Weights of a small image diffusion model.
Model: 13.5M parameters, 32-pixel images, arch uvit, norm layernorm, activation squared_relu, moe soft, num experts 8, patch size [4, 4], width 256.
Rows from block 9 of a small image diffusion model, named by matrix and row number. Rows with one number within an expert belong to one neuron, the router's apart. Each number is 200 + 40 x the weight over its row's rms, rounded and kept within 0 to 999. All counts start at 0.
Before each expert's rows are labels from the 100 images, of 14848 (inputs lightly noised), where the router gives the expert most weight on average: "patch colour" is the nearest of a few named colours to the mean colour under the peak. Only what is clearly more common there than usual is listed. The data: microscope photos of single blood and bone marrow cells.
# router: slot weights (model.blocks.9.mlp.router.weight, 16x256, trained with AdamW), inputs 52-103
# up: expert up (model.blocks.9.mlp.up, 8x256x256), inputs 52-103
# down: expert down (model.blocks.9.mlp.down, 8x256x256, transposed), outputs 52-103

# expert 6
patch colour: blue
router.12,172,180,216,226,141,191,157,217,242,263,251,224,141,243,165,137,245,196,127,188,191,177,168,110,173,133,222,173,142,178,224,217,136,178,187,199,217,188,139,165,138,263,169,190,259,276,227,169,184,243,229,212
router.13,194,218,195,224,237,138,215,174,188,292,257,222,145,218,223,135,150,156,198,257,188,232,194,136,155,199,223,242,216,224,174,187,125,212,151,214,225,231,195,125,159,98,196,205,237,193,307,215,195,192,263,153
up.2,191,248,136,151,183,137,219,237,156,230,236,160,156,189,247,202,276,215,289,233,222,203,260,138,157,191,256,174,207,164,145,152,218,151,219,184,221,217,139,240,157,252,154,223,289,231,236,207,162,190,224,140
down.2,194,212,141,209,203,267,192,191,173,88,110,251,183,177,250,265,158,224,205,183,235,168,258,247,203,189,247,112,183,160,188,127,184,278,233,219,152,151,164,209,218,246,244,233,232,157,149,208,156,182,161,217
up.3,207,193,205,180,197,201,229,175,209,157,177,233,221,125,230,211,232,116,167,263,200,205,206,134,108,192,230,162,141,266,265,180,202,195,235,261,256,240,168,225,237,242,176,182,239,236,272,117,178,188,205,250
down.3,167,207,250,203,148,193,233,109,204,231,210,189,254,252,202,235,219,253,167,170,272,211,248,254,220,185,145,279,255,223,211,239,184,200,246,228,222,177,192,150,164,223,171,190,156,192,178,210,161,182,242,215
up.4,165,160,169,127,201,188,200,216,174,213,188,214,172,153,224,177,120,132,224,195,166,219,137,200,205,211,111,132,197,210,229,168,233,195,185,232,186,229,208,206,215,223,157,111,127,240,155,163,212,143,212,163
down.4,156,205,201,226,194,299,215,145,192,193,217,227,246,226,209,267,226,262,191,247,274,165,227,233,214,214,206,188,161,206,172,200,152,203,197,197,219,132,162,233,140,84,226,203,214,208,195,240,148,174,177,161
up.5,168,165,137,165,223,222,187,146,206,242,197,247,224,219,117,195,202,232,226,156,219,147,203,202,203,209,254,189,202,182,195,131,166,195,181,207,250,230,220,226,212,212,170,218,186,204,141,171,208,228,173,141
down.5,193,212,189,171,183,227,145,208,160,105,154,162,138,247,219,253,146,184,110,183,189,242,180,219,162,155,189,169,211,253,255,174,165,254,192,243,167,202,242,238,154,153,249,189,149,176,176,187,217,159,150,217
up.6,232,230,204,210,215,219,138,224,195,209,205,169,180,170,158,171,136,192,263,238,198,207,165,169,138,181,197,173,251,251,197,231,210,207,179,249,236,207,228,244,238,161,316,258,163,244,192,234,184,208,162,192
down.6,173,198,210,166,172,234,195,194,183,165,248,172,220,210,83,197,237,223,145,172,210,216,214,216,193,224,190,200,154,202,274,194,191,211,242,210,145,270,218,163,168,183,213,104,205,187,211,170,263,235,186,257
up.8,280,188,188,259,195,180,249,134,118,187,202,191,290,229,149,163,200,179,297,230,202,207,219,222,208,193,258,125,167,177,218,156,225,212,225,183,197,194,166,210,178,214,249,214,199,218,197,279,168,222,110,113
down.8,225,198,279,148,169,203,187,166,265,202,182,206,168,128,185,171,150,207,237,198,166,258,126,201,164,237,160,193,150,244,292,159,245,215,174,178,185,244,216,187,192,107,215,217,305,157,157,194,191,92,162,163
up.11,114,220,211,231,165,170,207,187,164,189,208,162,139,194,213,231,242,211,256,194,239,222,232,243,174,167,166,124,172,236,169,219,238,241,203,195,242,219,184,194,167,208,227,236,291,235,187,236,185,208,196,186
down.11,230,214,210,185,124,272,273,217,217,170,139,200,297,196,215,157,187,234,285,180,250,283,219,229,229,146,189,157,223,235,180,186,223,239,261,149,221,146,217,179,199,172,172,172,179,259,155,214,163,224,101,209
up.13,106,211,216,241,303,182,230,249,216,183,229,171,251,265,186,210,192,215,200,111,241,214,198,250,218,258,219,232,240,196,249,254,191,223,208,110,286,209,166,219,222,156,181,238,209,208,236,234,173,197,210,184
down.13,193,175,173,214,124,217,183,197,169,251,204,192,153,218,194,254,202,271,233,176,215,194,169,204,159,171,244,206,145,222,200,163,185,213,192,189,251,183,201,207,226,158,248,198,227,127,288,210,183,134,144,158
up.16,188,274,178,181,229,232,125,137,230,147,195,217,239,230,236,140,177,196,235,250,254,247,125,150,197,260,197,163,212,200,178,252,210,236,220,143,206,174,238,109,232,243,124,191,171,142,193,195,230,195,220,249
down.16,205,186,228,198,216,234,207,209,219,268,166,166,163,239,150,156,246,205,136,175,132,162,244,223,189,193,142,207,146,162,158,201,206,160,165,233,185,231,205,193,165,248,234,209,237,163,125,208,264,163,115,159
up.17,292,208,202,103,133,256,264,272,181,147,197,231,250,213,174,240,149,298,182,224,156,160,179,229,219,224,214,241,178,128,254,150,187,174,195,190,157,180,183,205,159,250,171,207,95,157,142,242,213,201,243,164
down.17,250,207,211,309,223,133,184,194,205,147,159,206,165,206,221,195,212,137,238,128,199,219,232,194,207,235,144,223,232,221,174,232,126,248,263,257,203,230,158,176,258,160,228,257,289,230,261,251,167,199,195,171
up.20,283,192,229,216,233,192,232,188,206,180,194,150,112,255,218,227,120,237,180,189,141,216,238,144,200,209,192,289,197,182,265,184,244,284,201,215,261,246,61,197,163,182,123,224,224,233,251,128,224,215,198,225
down.20,202,221,174,168,173,232,257,257,190,198,157,187,233,216,182,159,238,237,231,222,212,182,226,265,218,160,226,146,204,169,231,165,225,132,210,195,161,178,310,243,273,243,211,233,166,207,180,246,160,193,136,144

# expert 7
patch colour: purple
router.14,173,160,178,219,126,132,216,190,167,276,305,203,177,238,159,187,175,204,162,192,169,167,131,93,177,228,219,256,222,228,226,203,206,190,145,231,185,244,203,188,126,153,101,200,176,207,186,180,262,154,234,197
router.15,223,149,255,198,123,200,271,263,247,219,266,172,258,231,126,235,240,224,151,177,279,194,149,203,205,235,176,175,221,228,178,189,226,195,184,215,243,244,141,205,154,180,139,249,245,245,202,186,236,187,145,247
up.0,162,202,208,157,211,207,160,174,214,191,112,198,154,227,182,223,249,199,173,243,175,135,226,155,182,203,176,234,213,170,200,190,195,231,216,148,124,223,211,244,198,174,219,126,302,214,230,198,247,231,234,158
down.0,237,252,206,198,189,215,167,174,200,189,222,217,246,180,198,205,148,225,162,223,177,158,221,204,212,268,234,184,186,145,264,151,218,142,276,196,249,209,197,165,171,256,180,228,138,143,202,256,180,190,237,218
up.1,151,220,169,136,231,199,253,208,154,186,124,263,226,154,219,200,110,193,251,227,143,268,214,234,201,146,202,203,92,214,196,163,106,283,130,156,161,155,252,136,200,187,184,222,228,186,262,199,221,258,195,152
down.1,267,217,144,304,196,225,238,168,183,237,200,194,212,213,187,205,210,171,182,218,235,171,190,206,251,244,255,199,225,201,166,218,221,84,240,198,229,262,130,206,225,108,186,164,132,175,264,240,143,168,167,146
up.2,206,230,196,173,178,216,165,218,201,210,162,222,153,181,262,143,209,295,175,219,227,236,231,165,214,255,187,200,191,189,124,185,209,156,235,206,209,153,216,207,265,217,189,241,227,227,263,209,182,191,217,230
down.2,210,282,225,255,275,213,185,203,178,162,192,208,130,269,143,239,195,114,221,228,174,195,218,213,154,215,216,229,192,143,168,172,125,110,233,227,216,238,178,178,163,179,197,223,244,206,197,233,258,230,230,111
up.3,204,123,265,228,181,279,252,235,218,249,174,222,149,287,182,162,206,213,260,190,149,218,204,209,166,186,218,224,257,202,157,168,183,200,259,164,208,274,167,278,163,163,239,256,199,183,246,204,210,182,202,128
down.3,105,263,176,203,175,156,140,168,211,180,145,186,186,236,209,164,169,238,211,186,265,183,218,190,191,186,207,199,128,162,175,226,187,200,225,234,216,181,259,155,237,259,173,217,255,237,191,208,236,172,202,210
up.4,235,202,157,62,228,225,170,297,215,204,222,351,247,208,231,174,200,139,242,167,147,210,255,188,194,181,186,152,203,293,188,250,160,113,155,121,154,185,205,144,215,153,229,184,183,184,202,182,255,205,259,152
down.4,186,220,264,155,166,222,221,267,252,212,229,93,142,230,186,187,171,249,131,202,184,244,160,223,171,208,189,252,170,115,212,229,228,224,166,176,266,161,230,251,192,225,195,188,195,262,209,199,217,213,164,244
up.5,204,321,187,215,214,116,183,240,127,193,181,200,172,166,234,226,186,158,303,246,194,243,283,241,184,198,192,134,207,174,199,159,159,164,177,143,218,216,198,180,212,168,213,242,217,215,240,278,183,269,211,113
down.5,218,249,216,202,217,252,204,240,198,168,102,158,224,166,225,166,169,208,293,223,171,270,274,257,174,169,202,181,210,224,225,190,158,242,211,132,219,188,265,194,202,164,240,167,170,171,243,199,171,192,201,155
up.6,187,201,205,266,215,220,229,270,233,189,221,187,158,234,175,195,188,210,201,100,154,188,222,190,140,199,221,189,192,129,152,221,163,127,217,180,232,209,168,277,236,249,222,213,195,221,211,236,221,162,174,162
down.6,174,202,227,112,219,166,139,179,207,240,230,276,240,260,269,171,187,168,175,247,209,255,135,171,244,192,190,236,162,237,196,187,162,220,215,168,216,168,226,146,225,158,222,209,215,203,197,151,226,241,191,152
up.7,233,207,267,272,198,241,170,163,225,178,163,207,217,202,254,213,272,119,123,203,153,246,131,201,204,210,137,185,206,257,163,245,169,253,278,250,246,237,262,223,250,206,161,150,187,236,79,183,155,201,252,195
down.7,184,179,147,119,122,229,197,238,147,256,164,225,240,253,174,241,183,160,216,224,228,248,121,198,198,209,140,202,231,215,191,221,205,325,207,184,259,237,190,182,190,171,216,123,134,179,259,207,210,250,201,214
up.11,196,211,173,185,263,202,206,210,224,158,172,191,231,223,240,207,185,200,229,203,171,219,217,211,192,212,205,191,209,181,196,172,257,238,139,206,241,159,207,224,181,186,139,136,193,149,226,199,212,219,192,156
down.11,185,91,201,218,224,184,256,213,219,162,238,193,172,243,221,137,216,248,150,153,259,239,190,186,220,107,221,172,203,235,140,228,169,246,191,200,234,127,170,278,183,181,198,147,252,273,205,240,144,169,94,190
up.12,205,220,112,143,216,303,152,274,277,223,192,219,148,202,281,175,128,192,149,112,150,231,242,187,251,239,187,114,252,203,204,203,207,284,158,187,244,232,196,245,193,172,223,193,227,175,150,190,243,210,199,261
down.12,121,193,178,285,168,143,151,123,179,204,199,212,215,235,175,210,251,241,218,181,183,256,194,170,165,214,188,161,229,153,208,257,252,126,180,209,177,185,204,167,222,151,215,223,150,147,180,153,252,224,126,130
up.13,262,197,143,260,160,179,201,119,222,187,171,239,159,227,173,214,179,171,143,213,192,191,146,195,148,191,192,187,150,212,220,283,216,180,166,221,163,206,177,131,250,95,255,165,168,179,219,175,158,192,214,237
down.13,197,130,261,288,153,207,200,113,206,205,196,214,261,184,212,191,159,182,261,246,271,198,187,208,158,243,247,156,195,212,149,236,247,206,208,157,176,146,166,190,211,166,214,166,164,270,249,225,179,170,194,172

# expert 4
patch colour: purple
router.8,190,222,251,149,156,198,234,220,290,262,202,278,139,239,170,219,149,189,215,183,237,138,269,134,137,181,255,250,155,273,204,162,150,214,161,184,223,166,156,231,154,166,227,162,156,224,184,150,240,240,238,206
router.9,187,259,199,171,183,127,236,255,229,266,283,225,181,178,188,164,187,260,213,216,185,213,180,181,190,192,176,157,207,269,221,143,199,231,191,232,251,243,136,172,133,149,198,218,200,199,176,207,161,189,151,123
up.0,131,131,165,138,288,211,183,175,149,194,152,231,171,283,230,236,239,171,152,238,257,214,271,165,195,113,159,207,244,242,231,267,233,261,192,158,195,158,182,169,182,234,186,207,213,217,186,145,252,259,168,293
down.0,186,164,90,218,197,190,219,190,194,238,181,169,245,224,163,178,246,180,223,170,300,222,128,106,182,169,194,176,171,126,164,153,240,152,169,254,185,282,270,174,186,239,156,237,185,220,211,209,190,206,241,197
up.1,194,111,232,151,137,236,186,228,283,243,162,262,218,187,153,151,202,255,199,211,181,210,225,190,232,149,277,221,232,209,130,231,218,206,231,241,150,112,268,200,159,241,204,194,151,154,215,254,138,207,215,184
down.1,244,140,207,244,219,214,242,209,206,214,233,217,201,270,248,82,223,252,208,227,236,296,183,83,248,182,193,170,212,272,212,160,178,194,185,209,210,152,261,205,174,149,176,249,239,206,208,271,193,149,157,281
up.2,130,166,233,234,191,206,215,295,177,149,150,172,259,250,173,233,292,224,273,165,197,192,187,243,221,158,241,214,223,210,238,239,197,225,140,204,177,203,229,138,175,245,150,207,253,136,156,238,155,214,230,255
down.2,213,208,237,196,203,187,160,180,236,130,218,217,234,182,195,200,61,219,217,244,189,218,198,217,224,167,157,129,206,235,191,277,244,205,213,174,257,254,163,118,93,170,230,189,136,249,293,215,199,244,225,210
up.3,276,218,182,209,179,273,191,230,219,188,257,117,202,210,185,227,151,188,200,243,193,175,143,164,196,213,232,175,276,256,214,147,178,164,230,200,221,215,186,149,155,220,166,219,172,267,284,191,244,229,222,246
down.3,282,155,129,249,254,249,190,168,164,207,217,168,263,266,116,236,200,179,273,180,245,210,214,160,214,170,176,199,155,189,229,181,189,204,174,201,184,145,238,255,160,290,188,231,241,147,133,197,247,196,134,243
up.4,194,155,243,122,219,150,161,213,261,268,255,256,157,172,204,204,255,198,211,241,145,166,244,154,212,209,137,214,174,146,269,167,210,171,245,198,171,158,223,224,159,172,169,115,202,169,179,212,158,126,213,146
down.4,252,230,261,188,196,225,234,241,197,254,236,187,226,232,185,115,236,213,185,133,210,233,225,161,226,195,166,218,213,227,228,199,164,211,208,166,203,286,228,265,221,138,174,185,122,137,113,231,185,217,200,239
up.5,205,166,323,136,213,255,208,198,238,179,220,150,154,247,185,246,177,152,153,212,157,214,257,283,224,212,202,187,179,200,240,221,215,230,259,190,241,153,244,210,202,118,313,239,160,248,232,227,203,177,224,150
down.5,187,156,278,162,145,230,243,216,237,229,193,207,299,239,196,135,197,202,166,198,278,206,180,209,212,211,223,190,243,248,259,185,220,258,196,134,232,231,344,248,169,169,185,158,142,164,232,281,170,160,146,235
up.9,236,278,190,276,170,218,269,197,226,244,286,163,211,186,138,124,233,199,204,220,189,165,108,171,213,211,222,257,192,236,188,101,183,194,184,239,98,219,264,133,181,175,192,167,193,228,185,240,264,148,176,141
down.9,253,118,176,191,201,192,189,215,236,195,251,239,284,221,181,193,209,175,277,251,180,170,170,246,278,196,204,133,245,174,299,194,196,200,212,176,252,159,176,250,186,199,224,223,221,164,245,204,110,180,182,184
up.15,153,200,199,259,164,237,196,284,171,163,167,245,224,241,201,224,204,191,166,195,175,218,156,105,301,189,234,202,212,242,220,142,188,166,158,208,85,201,151,226,232,131,175,166,150,237,277,209,256,194,211,244
down.15,236,107,156,146,184,184,175,239,212,270,234,233,183,263,200,125,214,139,154,186,173,156,262,141,157,220,169,138,223,178,154,209,195,204,231,185,218,209,245,201,213,197,215,154,197,254,249,194,200,264,278,217
up.16,105,175,189,175,178,175,260,144,212,257,231,302,277,250,218,193,202,257,183,198,172,232,150,196,211,219,240,179,227,178,146,227,269,164,167,241,111,253,222,209,234,168,138,201,225,235,252,150,233,128,213,166
down.16,261,166,155,196,159,163,118,229,161,227,204,197,148,207,151,289,229,142,197,169,197,75,245,193,179,234,307,289,180,152,309,203,213,163,221,253,160,250,167,151,204,250,244,247,115,150,131,249,200,195,243,217
up.17,251,148,163,264,189,189,144,218,210,149,260,175,150,184,200,114,194,223,226,167,243,156,205,220,200,179,177,244,176,236,247,173,170,183,204,229,212,243,205,237,199,126,127,240,201,223,283,198,223,229,110,157
down.17,165,187,247,173,190,211,308,194,169,216,214,226,186,281,121,232,212,224,181,226,194,262,199,234,258,235,180,165,170,259,155,177,176,240,169,221,196,207,204,171,207,242,281,244,191,200,71,241,122,164,229,244
up.18,158,166,172,213,165,149,198,131,260,187,230,130,265,206,279,311,230,255,252,232,232,271,177,186,157,201,216,162,150,307,178,165,190,198,225,208,179,109,194,146,174,149,186,246,164,163,230,115,193,168,114,211
down.18,253,171,203,224,223,240,213,197,225,226,190,249,224,252,169,132,178,231,212,195,218,226,178,109,175,212,166,203,149,152,179,151,162,254,193,178,257,171,206,212,173,247,214,237,168,165,251,243,166,254,221,182

# expert 3
patch colour: grey
router.6,188,205,226,227,217,217,174,211,227,249,210,195,149,210,249,195,224,125,163,201,221,224,193,129,127,196,202,241,187,264,159,106,137,188,144,178,268,190,187,181,210,100,201,249,202,199,186,182,168,198,274,164
router.7,149,209,228,220,214,173,212,181,217,169,263,201,191,178,163,232,131,171,263,156,242,187,225,148,164,159,126,186,220,187,222,125,183,217,201,202,248,163,190,206,175,192,218,143,222,175,206,202,153,253,221,180
up.1,263,276,238,209,155,241,230,219,287,100,173,204,240,240,221,265,154,200,200,192,220,249,197,144,184,217,218,205,194,146,247,204,165,273,217,161,193,204,245,204,173,226,257,166,146,240,201,243,209,210,175,248
down.1,235,178,111,219,189,190,280,196,166,140,202,196,140,145,135,214,199,162,192,218,183,163,268,209,260,203,140,226,119,172,225,201,202,204,221,244,170,299,265,222,166,217,178,178,142,196,215,179,212,225,254,179
up.3,177,197,158,209,230,227,221,170,145,193,147,201,210,269,258,209,245,252,193,236,224,195,254,208,298,196,143,220,206,178,190,190,276,286,214,196,178,275,239,247,141,241,250,197,227,215,107,216,168,224,120,255
down.3,219,162,189,206,170,193,204,186,204,212,306,258,245,173,182,132,208,234,139,194,213,172,119,180,201,279,293,209,178,212,156,260,214,129,180,270,211,122,169,169,182,251,163,199,241,302,141,216,152,178,225,190
up.4,234,193,243,241,217,191,259,186,165,140,189,198,192,251,241,198,170,227,252,241,203,202,237,230,218,179,226,220,156,170,233,245,204,178,161,182,148,293,176,144,204,97,214,209,163,233,207,168,176,107,189,84
down.4,118,192,171,178,217,145,222,242,183,238,179,225,210,137,221,233,204,169,191,234,140,137,253,146,213,210,128,203,240,239,182,253,200,226,191,163,196,108,298,251,241,209,224,206,152,162,239,234,241,279,250,262
up.5,174,193,145,244,149,205,231,259,192,235,182,189,259,246,235,188,234,139,215,202,222,143,202,241,188,192,225,152,263,260,244,268,161,218,171,179,232,248,220,170,138,201,257,268,275,188,226,194,148,241,298,264
down.5,232,163,212,254,192,164,260,218,235,165,247,153,273,243,197,222,189,199,189,179,155,236,195,127,154,231,254,259,218,208,196,222,177,209,189,148,140,169,241,182,142,146,230,119,156,179,243,140,153,276,252,298
up.6,172,257,195,258,184,126,154,150,227,163,175,233,166,210,148,162,166,153,231,223,251,187,192,160,276,220,217,223,132,142,206,207,192,190,161,240,228,181,199,157,170,228,233,229,266,243,182,214,181,185,135,148
down.6,183,109,253,146,210,235,257,179,222,246,217,203,193,191,266,166,194,247,127,265,215,188,211,195,215,195,231,206,208,262,118,207,213,265,205,204,166,146,192,161,180,252,142,230,228,214,125,248,180,217,234,253
up.7,216,181,204,156,196,171,238,232,162,268,168,160,228,213,200,158,161,184,243,152,95,185,124,187,203,220,203,230,283,247,188,255,140,225,192,261,252,191,209,212,195,212,215,221,224,195,235,256,314,197,250,228
down.7,249,200,143,254,211,248,234,182,179,203,198,243,169,207,206,186,219,181,140,204,329,263,172,201,247,197,267,155,190,192,249,147,208,151,236,142,185,196,211,185,214,257,237,187,142,228,185,252,114,198,208,164
up.8,308,207,197,146,205,160,223,89,140,157,161,141,238,243,214,191,204,134,188,206,121,197,223,209,194,262,172,187,196,198,204,214,224,154,206,147,217,192,224,273,171,151,199,232,229,187,249,250,189,138,161,233
down.8,179,224,212,237,204,210,217,295,188,211,249,183,218,151,199,230,144,178,196,201,251,199,176,190,156,94,190,176,202,276,182,161,178,200,172,205,128,219,176,144,235,148,134,140,173,144,188,133,226,243,225,86
up.9,170,228,209,243,186,204,172,280,262,152,212,158,250,154,127,209,129,225,174,197,208,118,198,185,195,199,210,168,132,136,249,148,275,297,173,151,168,217,202,211,166,193,233,147,157,151,192,130,221,227,201,211
down.9,294,193,209,189,170,197,188,193,143,195,227,122,154,229,247,235,232,196,253,178,151,324,136,193,205,172,224,254,198,168,117,209,188,198,260,193,218,206,138,193,182,254,191,206,224,257,247,273,166,194,212,175
up.11,228,144,313,161,147,302,299,169,175,187,227,164,205,252,149,172,200,247,183,191,185,214,118,248,190,163,194,142,196,270,177,177,242,233,233,221,213,230,230,211,182,198,161,144,149,215,142,272,235,154,198,208
down.11,252,296,183,176,249,204,157,205,165,208,128,160,248,197,248,279,197,237,276,251,156,214,292,247,218,172,178,204,157,160,189,168,177,172,225,195,170,197,198,233,212,192,157,232,204,162,231,222,193,202,223,158
up.12,230,248,218,179,275,217,191,182,267,302,158,212,171,253,188,232,234,223,146,210,217,211,224,237,171,235,200,284,215,199,142,222,235,271,204,178,179,216,188,136,184,173,178,163,164,186,167,176,206,140,220,254
down.12,190,206,216,148,188,190,163,192,233,141,185,227,220,148,197,254,225,189,224,195,151,123,232,210,239,217,217,165,182,162,232,197,164,130,237,157,212,114,175,279,151,184,199,204,263,198,237,205,166,214,236,150
up.13,219,209,203,255,199,224,210,170,253,244,247,206,179,190,185,214,158,155,137,290,154,153,180,150,233,166,145,241,151,158,208,227,163,185,191,109,209,251,248,82,158,203,199,262,214,220,142,184,252,229,228,202
down.13,183,254,201,213,196,228,170,184,125,237,166,168,174,215,189,191,209,169,243,155,280,161,152,228,246,183,199,172,286,182,183,191,198,172,292,236,189,217,167,225,236,135,182,149,210,161,186,198,223,227,229,170

# expert 5
patch colour: white
router.10,254,242,250,190,225,127,275,189,131,215,196,222,149,204,247,196,165,214,261,254,177,203,235,175,229,184,245,216,216,233,217,170,178,210,200,211,179,256,187,139,125,126,158,251,259,201,268,248,196,150,233,153
router.11,242,245,272,221,201,165,282,199,137,141,183,194,215,141,239,148,213,220,250,236,219,256,212,240,195,194,172,147,242,259,201,200,224,215,213,154,227,235,222,160,163,119,225,250,209,206,261,259,191,137,159,161
up.0,176,206,170,260,112,200,195,269,235,167,186,118,143,217,204,202,136,278,241,182,244,202,154,169,168,207,210,231,171,238,173,226,217,220,160,186,215,270,206,179,170,257,213,213,251,225,240,165,239,214,206,170
down.0,180,162,181,140,252,155,149,136,213,245,212,283,250,168,203,261,227,144,277,223,153,194,234,195,203,192,187,202,208,211,257,159,217,203,171,235,209,156,156,165,220,189,147,178,190,146,146,239,197,233,174,199
up.1,231,168,195,147,255,139,235,209,160,185,212,173,109,202,245,200,192,154,225,174,164,135,282,198,165,161,169,209,167,246,223,189,172,181,210,230,290,189,152,170,247,197,238,242,277,219,198,227,190,134,225,216
down.1,144,286,208,235,118,249,131,177,218,224,230,228,300,171,158,210,206,226,190,199,181,262,108,191,180,230,255,212,197,183,177,167,236,261,195,193,143,189,211,185,201,262,129,143,146,179,200,193,207,269,178,186
up.2,201,180,235,145,138,211,248,210,197,185,132,162,232,202,155,266,213,187,240,218,154,182,165,279,193,174,196,236,250,148,192,301,168,185,246,207,176,205,170,157,174,185,185,169,222,190,196,193,220,215,273,147
down.2,189,201,168,211,270,169,177,222,204,209,257,199,152,195,227,168,200,219,202,166,222,246,202,144,195,175,176,210,157,217,226,81,175,171,165,193,223,198,230,210,243,209,214,231,183,207,192,168,158,156,179,250
up.3,156,156,209,154,180,191,242,256,189,234,215,186,235,181,137,282,168,185,231,275,237,228,243,143,232,249,227,280,190,253,204,182,221,240,244,193,205,204,322,174,187,216,209,258,148,188,169,201,191,218,283,214
down.3,269,248,196,210,225,195,179,173,147,215,211,181,177,155,266,172,256,211,178,139,199,131,173,259,192,163,171,98,225,206,185,248,199,113,154,219,174,176,47,154,195,220,201,188,218,238,238,233,215,180,167,169
up.5,97,111,209,219,220,189,241,176,223,160,231,217,182,257,165,227,134,253,222,177,215,153,179,227,219,148,221,209,229,228,176,237,189,278,223,225,160,142,161,242,148,224,218,206,184,132,251,245,166,175,208,116
down.5,277,271,147,188,188,221,144,187,193,242,181,211,243,164,251,203,238,166,187,223,198,210,198,176,175,226,186,195,197,160,228,120,223,179,190,207,232,227,221,142,243,154,169,201,184,265,130,138,208,242,192,290
up.6,166,223,197,220,206,200,225,153,184,154,150,185,253,184,211,174,230,234,188,199,207,108,228,205,218,193,165,202,221,213,157,178,188,189,246,252,168,228,154,237,246,149,128,215,169,149,153,183,187,159,230,228
down.6,212,197,184,213,147,206,183,301,209,224,207,218,139,222,142,194,183,175,222,169,190,311,205,217,134,226,254,139,179,173,264,172,190,209,151,178,231,181,263,183,168,210,302,144,220,224,227,239,197,248,195,162
up.7,163,222,221,182,166,169,229,189,207,148,161,213,194,169,224,251,235,230,163,184,213,121,263,246,202,277,195,222,97,193,230,179,245,213,184,176,181,200,252,166,169,201,198,202,179,238,165,132,192,207,289,241
down.7,258,218,217,247,236,217,156,214,231,286,224,191,185,241,172,116,147,165,240,190,179,255,168,159,197,146,192,186,284,181,184,248,156,167,227,228,242,223,168,232,220,195,224,150,159,191,250,256,253,199,123,190
up.11,273,183,175,252,220,255,163,200,145,178,178,239,180,222,194,225,215,186,246,185,207,224,242,199,160,181,182,204,189,235,223,188,139,159,209,189,168,162,153,137,154,203,244,271,261,169,127,257,270,200,207,220
down.11,95,235,257,121,195,148,271,207,258,231,207,187,243,151,187,200,174,228,144,220,213,171,207,225,203,260,198,198,206,145,201,213,247,229,182,179,186,279,231,276,212,218,181,172,147,234,258,164,149,234,194,154
up.13,200,266,288,174,294,177,177,202,222,201,145,252,229,159,229,175,141,169,199,193,143,176,235,211,198,213,191,181,210,196,242,184,191,185,180,224,219,105,155,178,180,160,201,199,130,150,150,229,169,167,138,201
down.13,168,112,114,222,151,234,218,185,200,170,210,162,183,237,160,223,200,202,194,170,220,207,157,179,211,173,254,247,238,206,162,203,172,212,233,224,189,252,260,231,184,241,230,241,256,254,290,187,225,252,272,137
up.14,157,200,257,163,206,255,213,241,193,221,189,182,210,176,177,223,245,200,227,197,167,185,224,208,207,288,235,173,151,163,168,232,192,178,173,254,131,186,182,229,252,188,255,158,280,155,167,188,241,184,173,212
down.14,212,225,161,258,143,136,211,156,206,216,164,195,171,271,228,142,167,190,188,196,261,212,205,206,229,150,207,225,222,179,259,210,199,215,215,154,248,250,210,180,183,188,149,197,76,264,213,217,141,228,247,185
up.15,209,184,153,253,158,220,125,190,161,138,213,209,151,206,161,218,216,215,200,235,202,188,224,212,214,203,161,223,199,285,174,235,188,210,150,120,204,246,174,183,174,135,151,213,199,243,170,169,240,177,224,209
down.15,186,199,251,160,196,176,281,251,194,276,252,162,230,203,207,238,151,214,212,164,147,153,166,171,158,201,267,213,192,94,216,175,207,198,233,257,177,231,202,206,165,251,237,182,208,158,196,219,167,210,212,167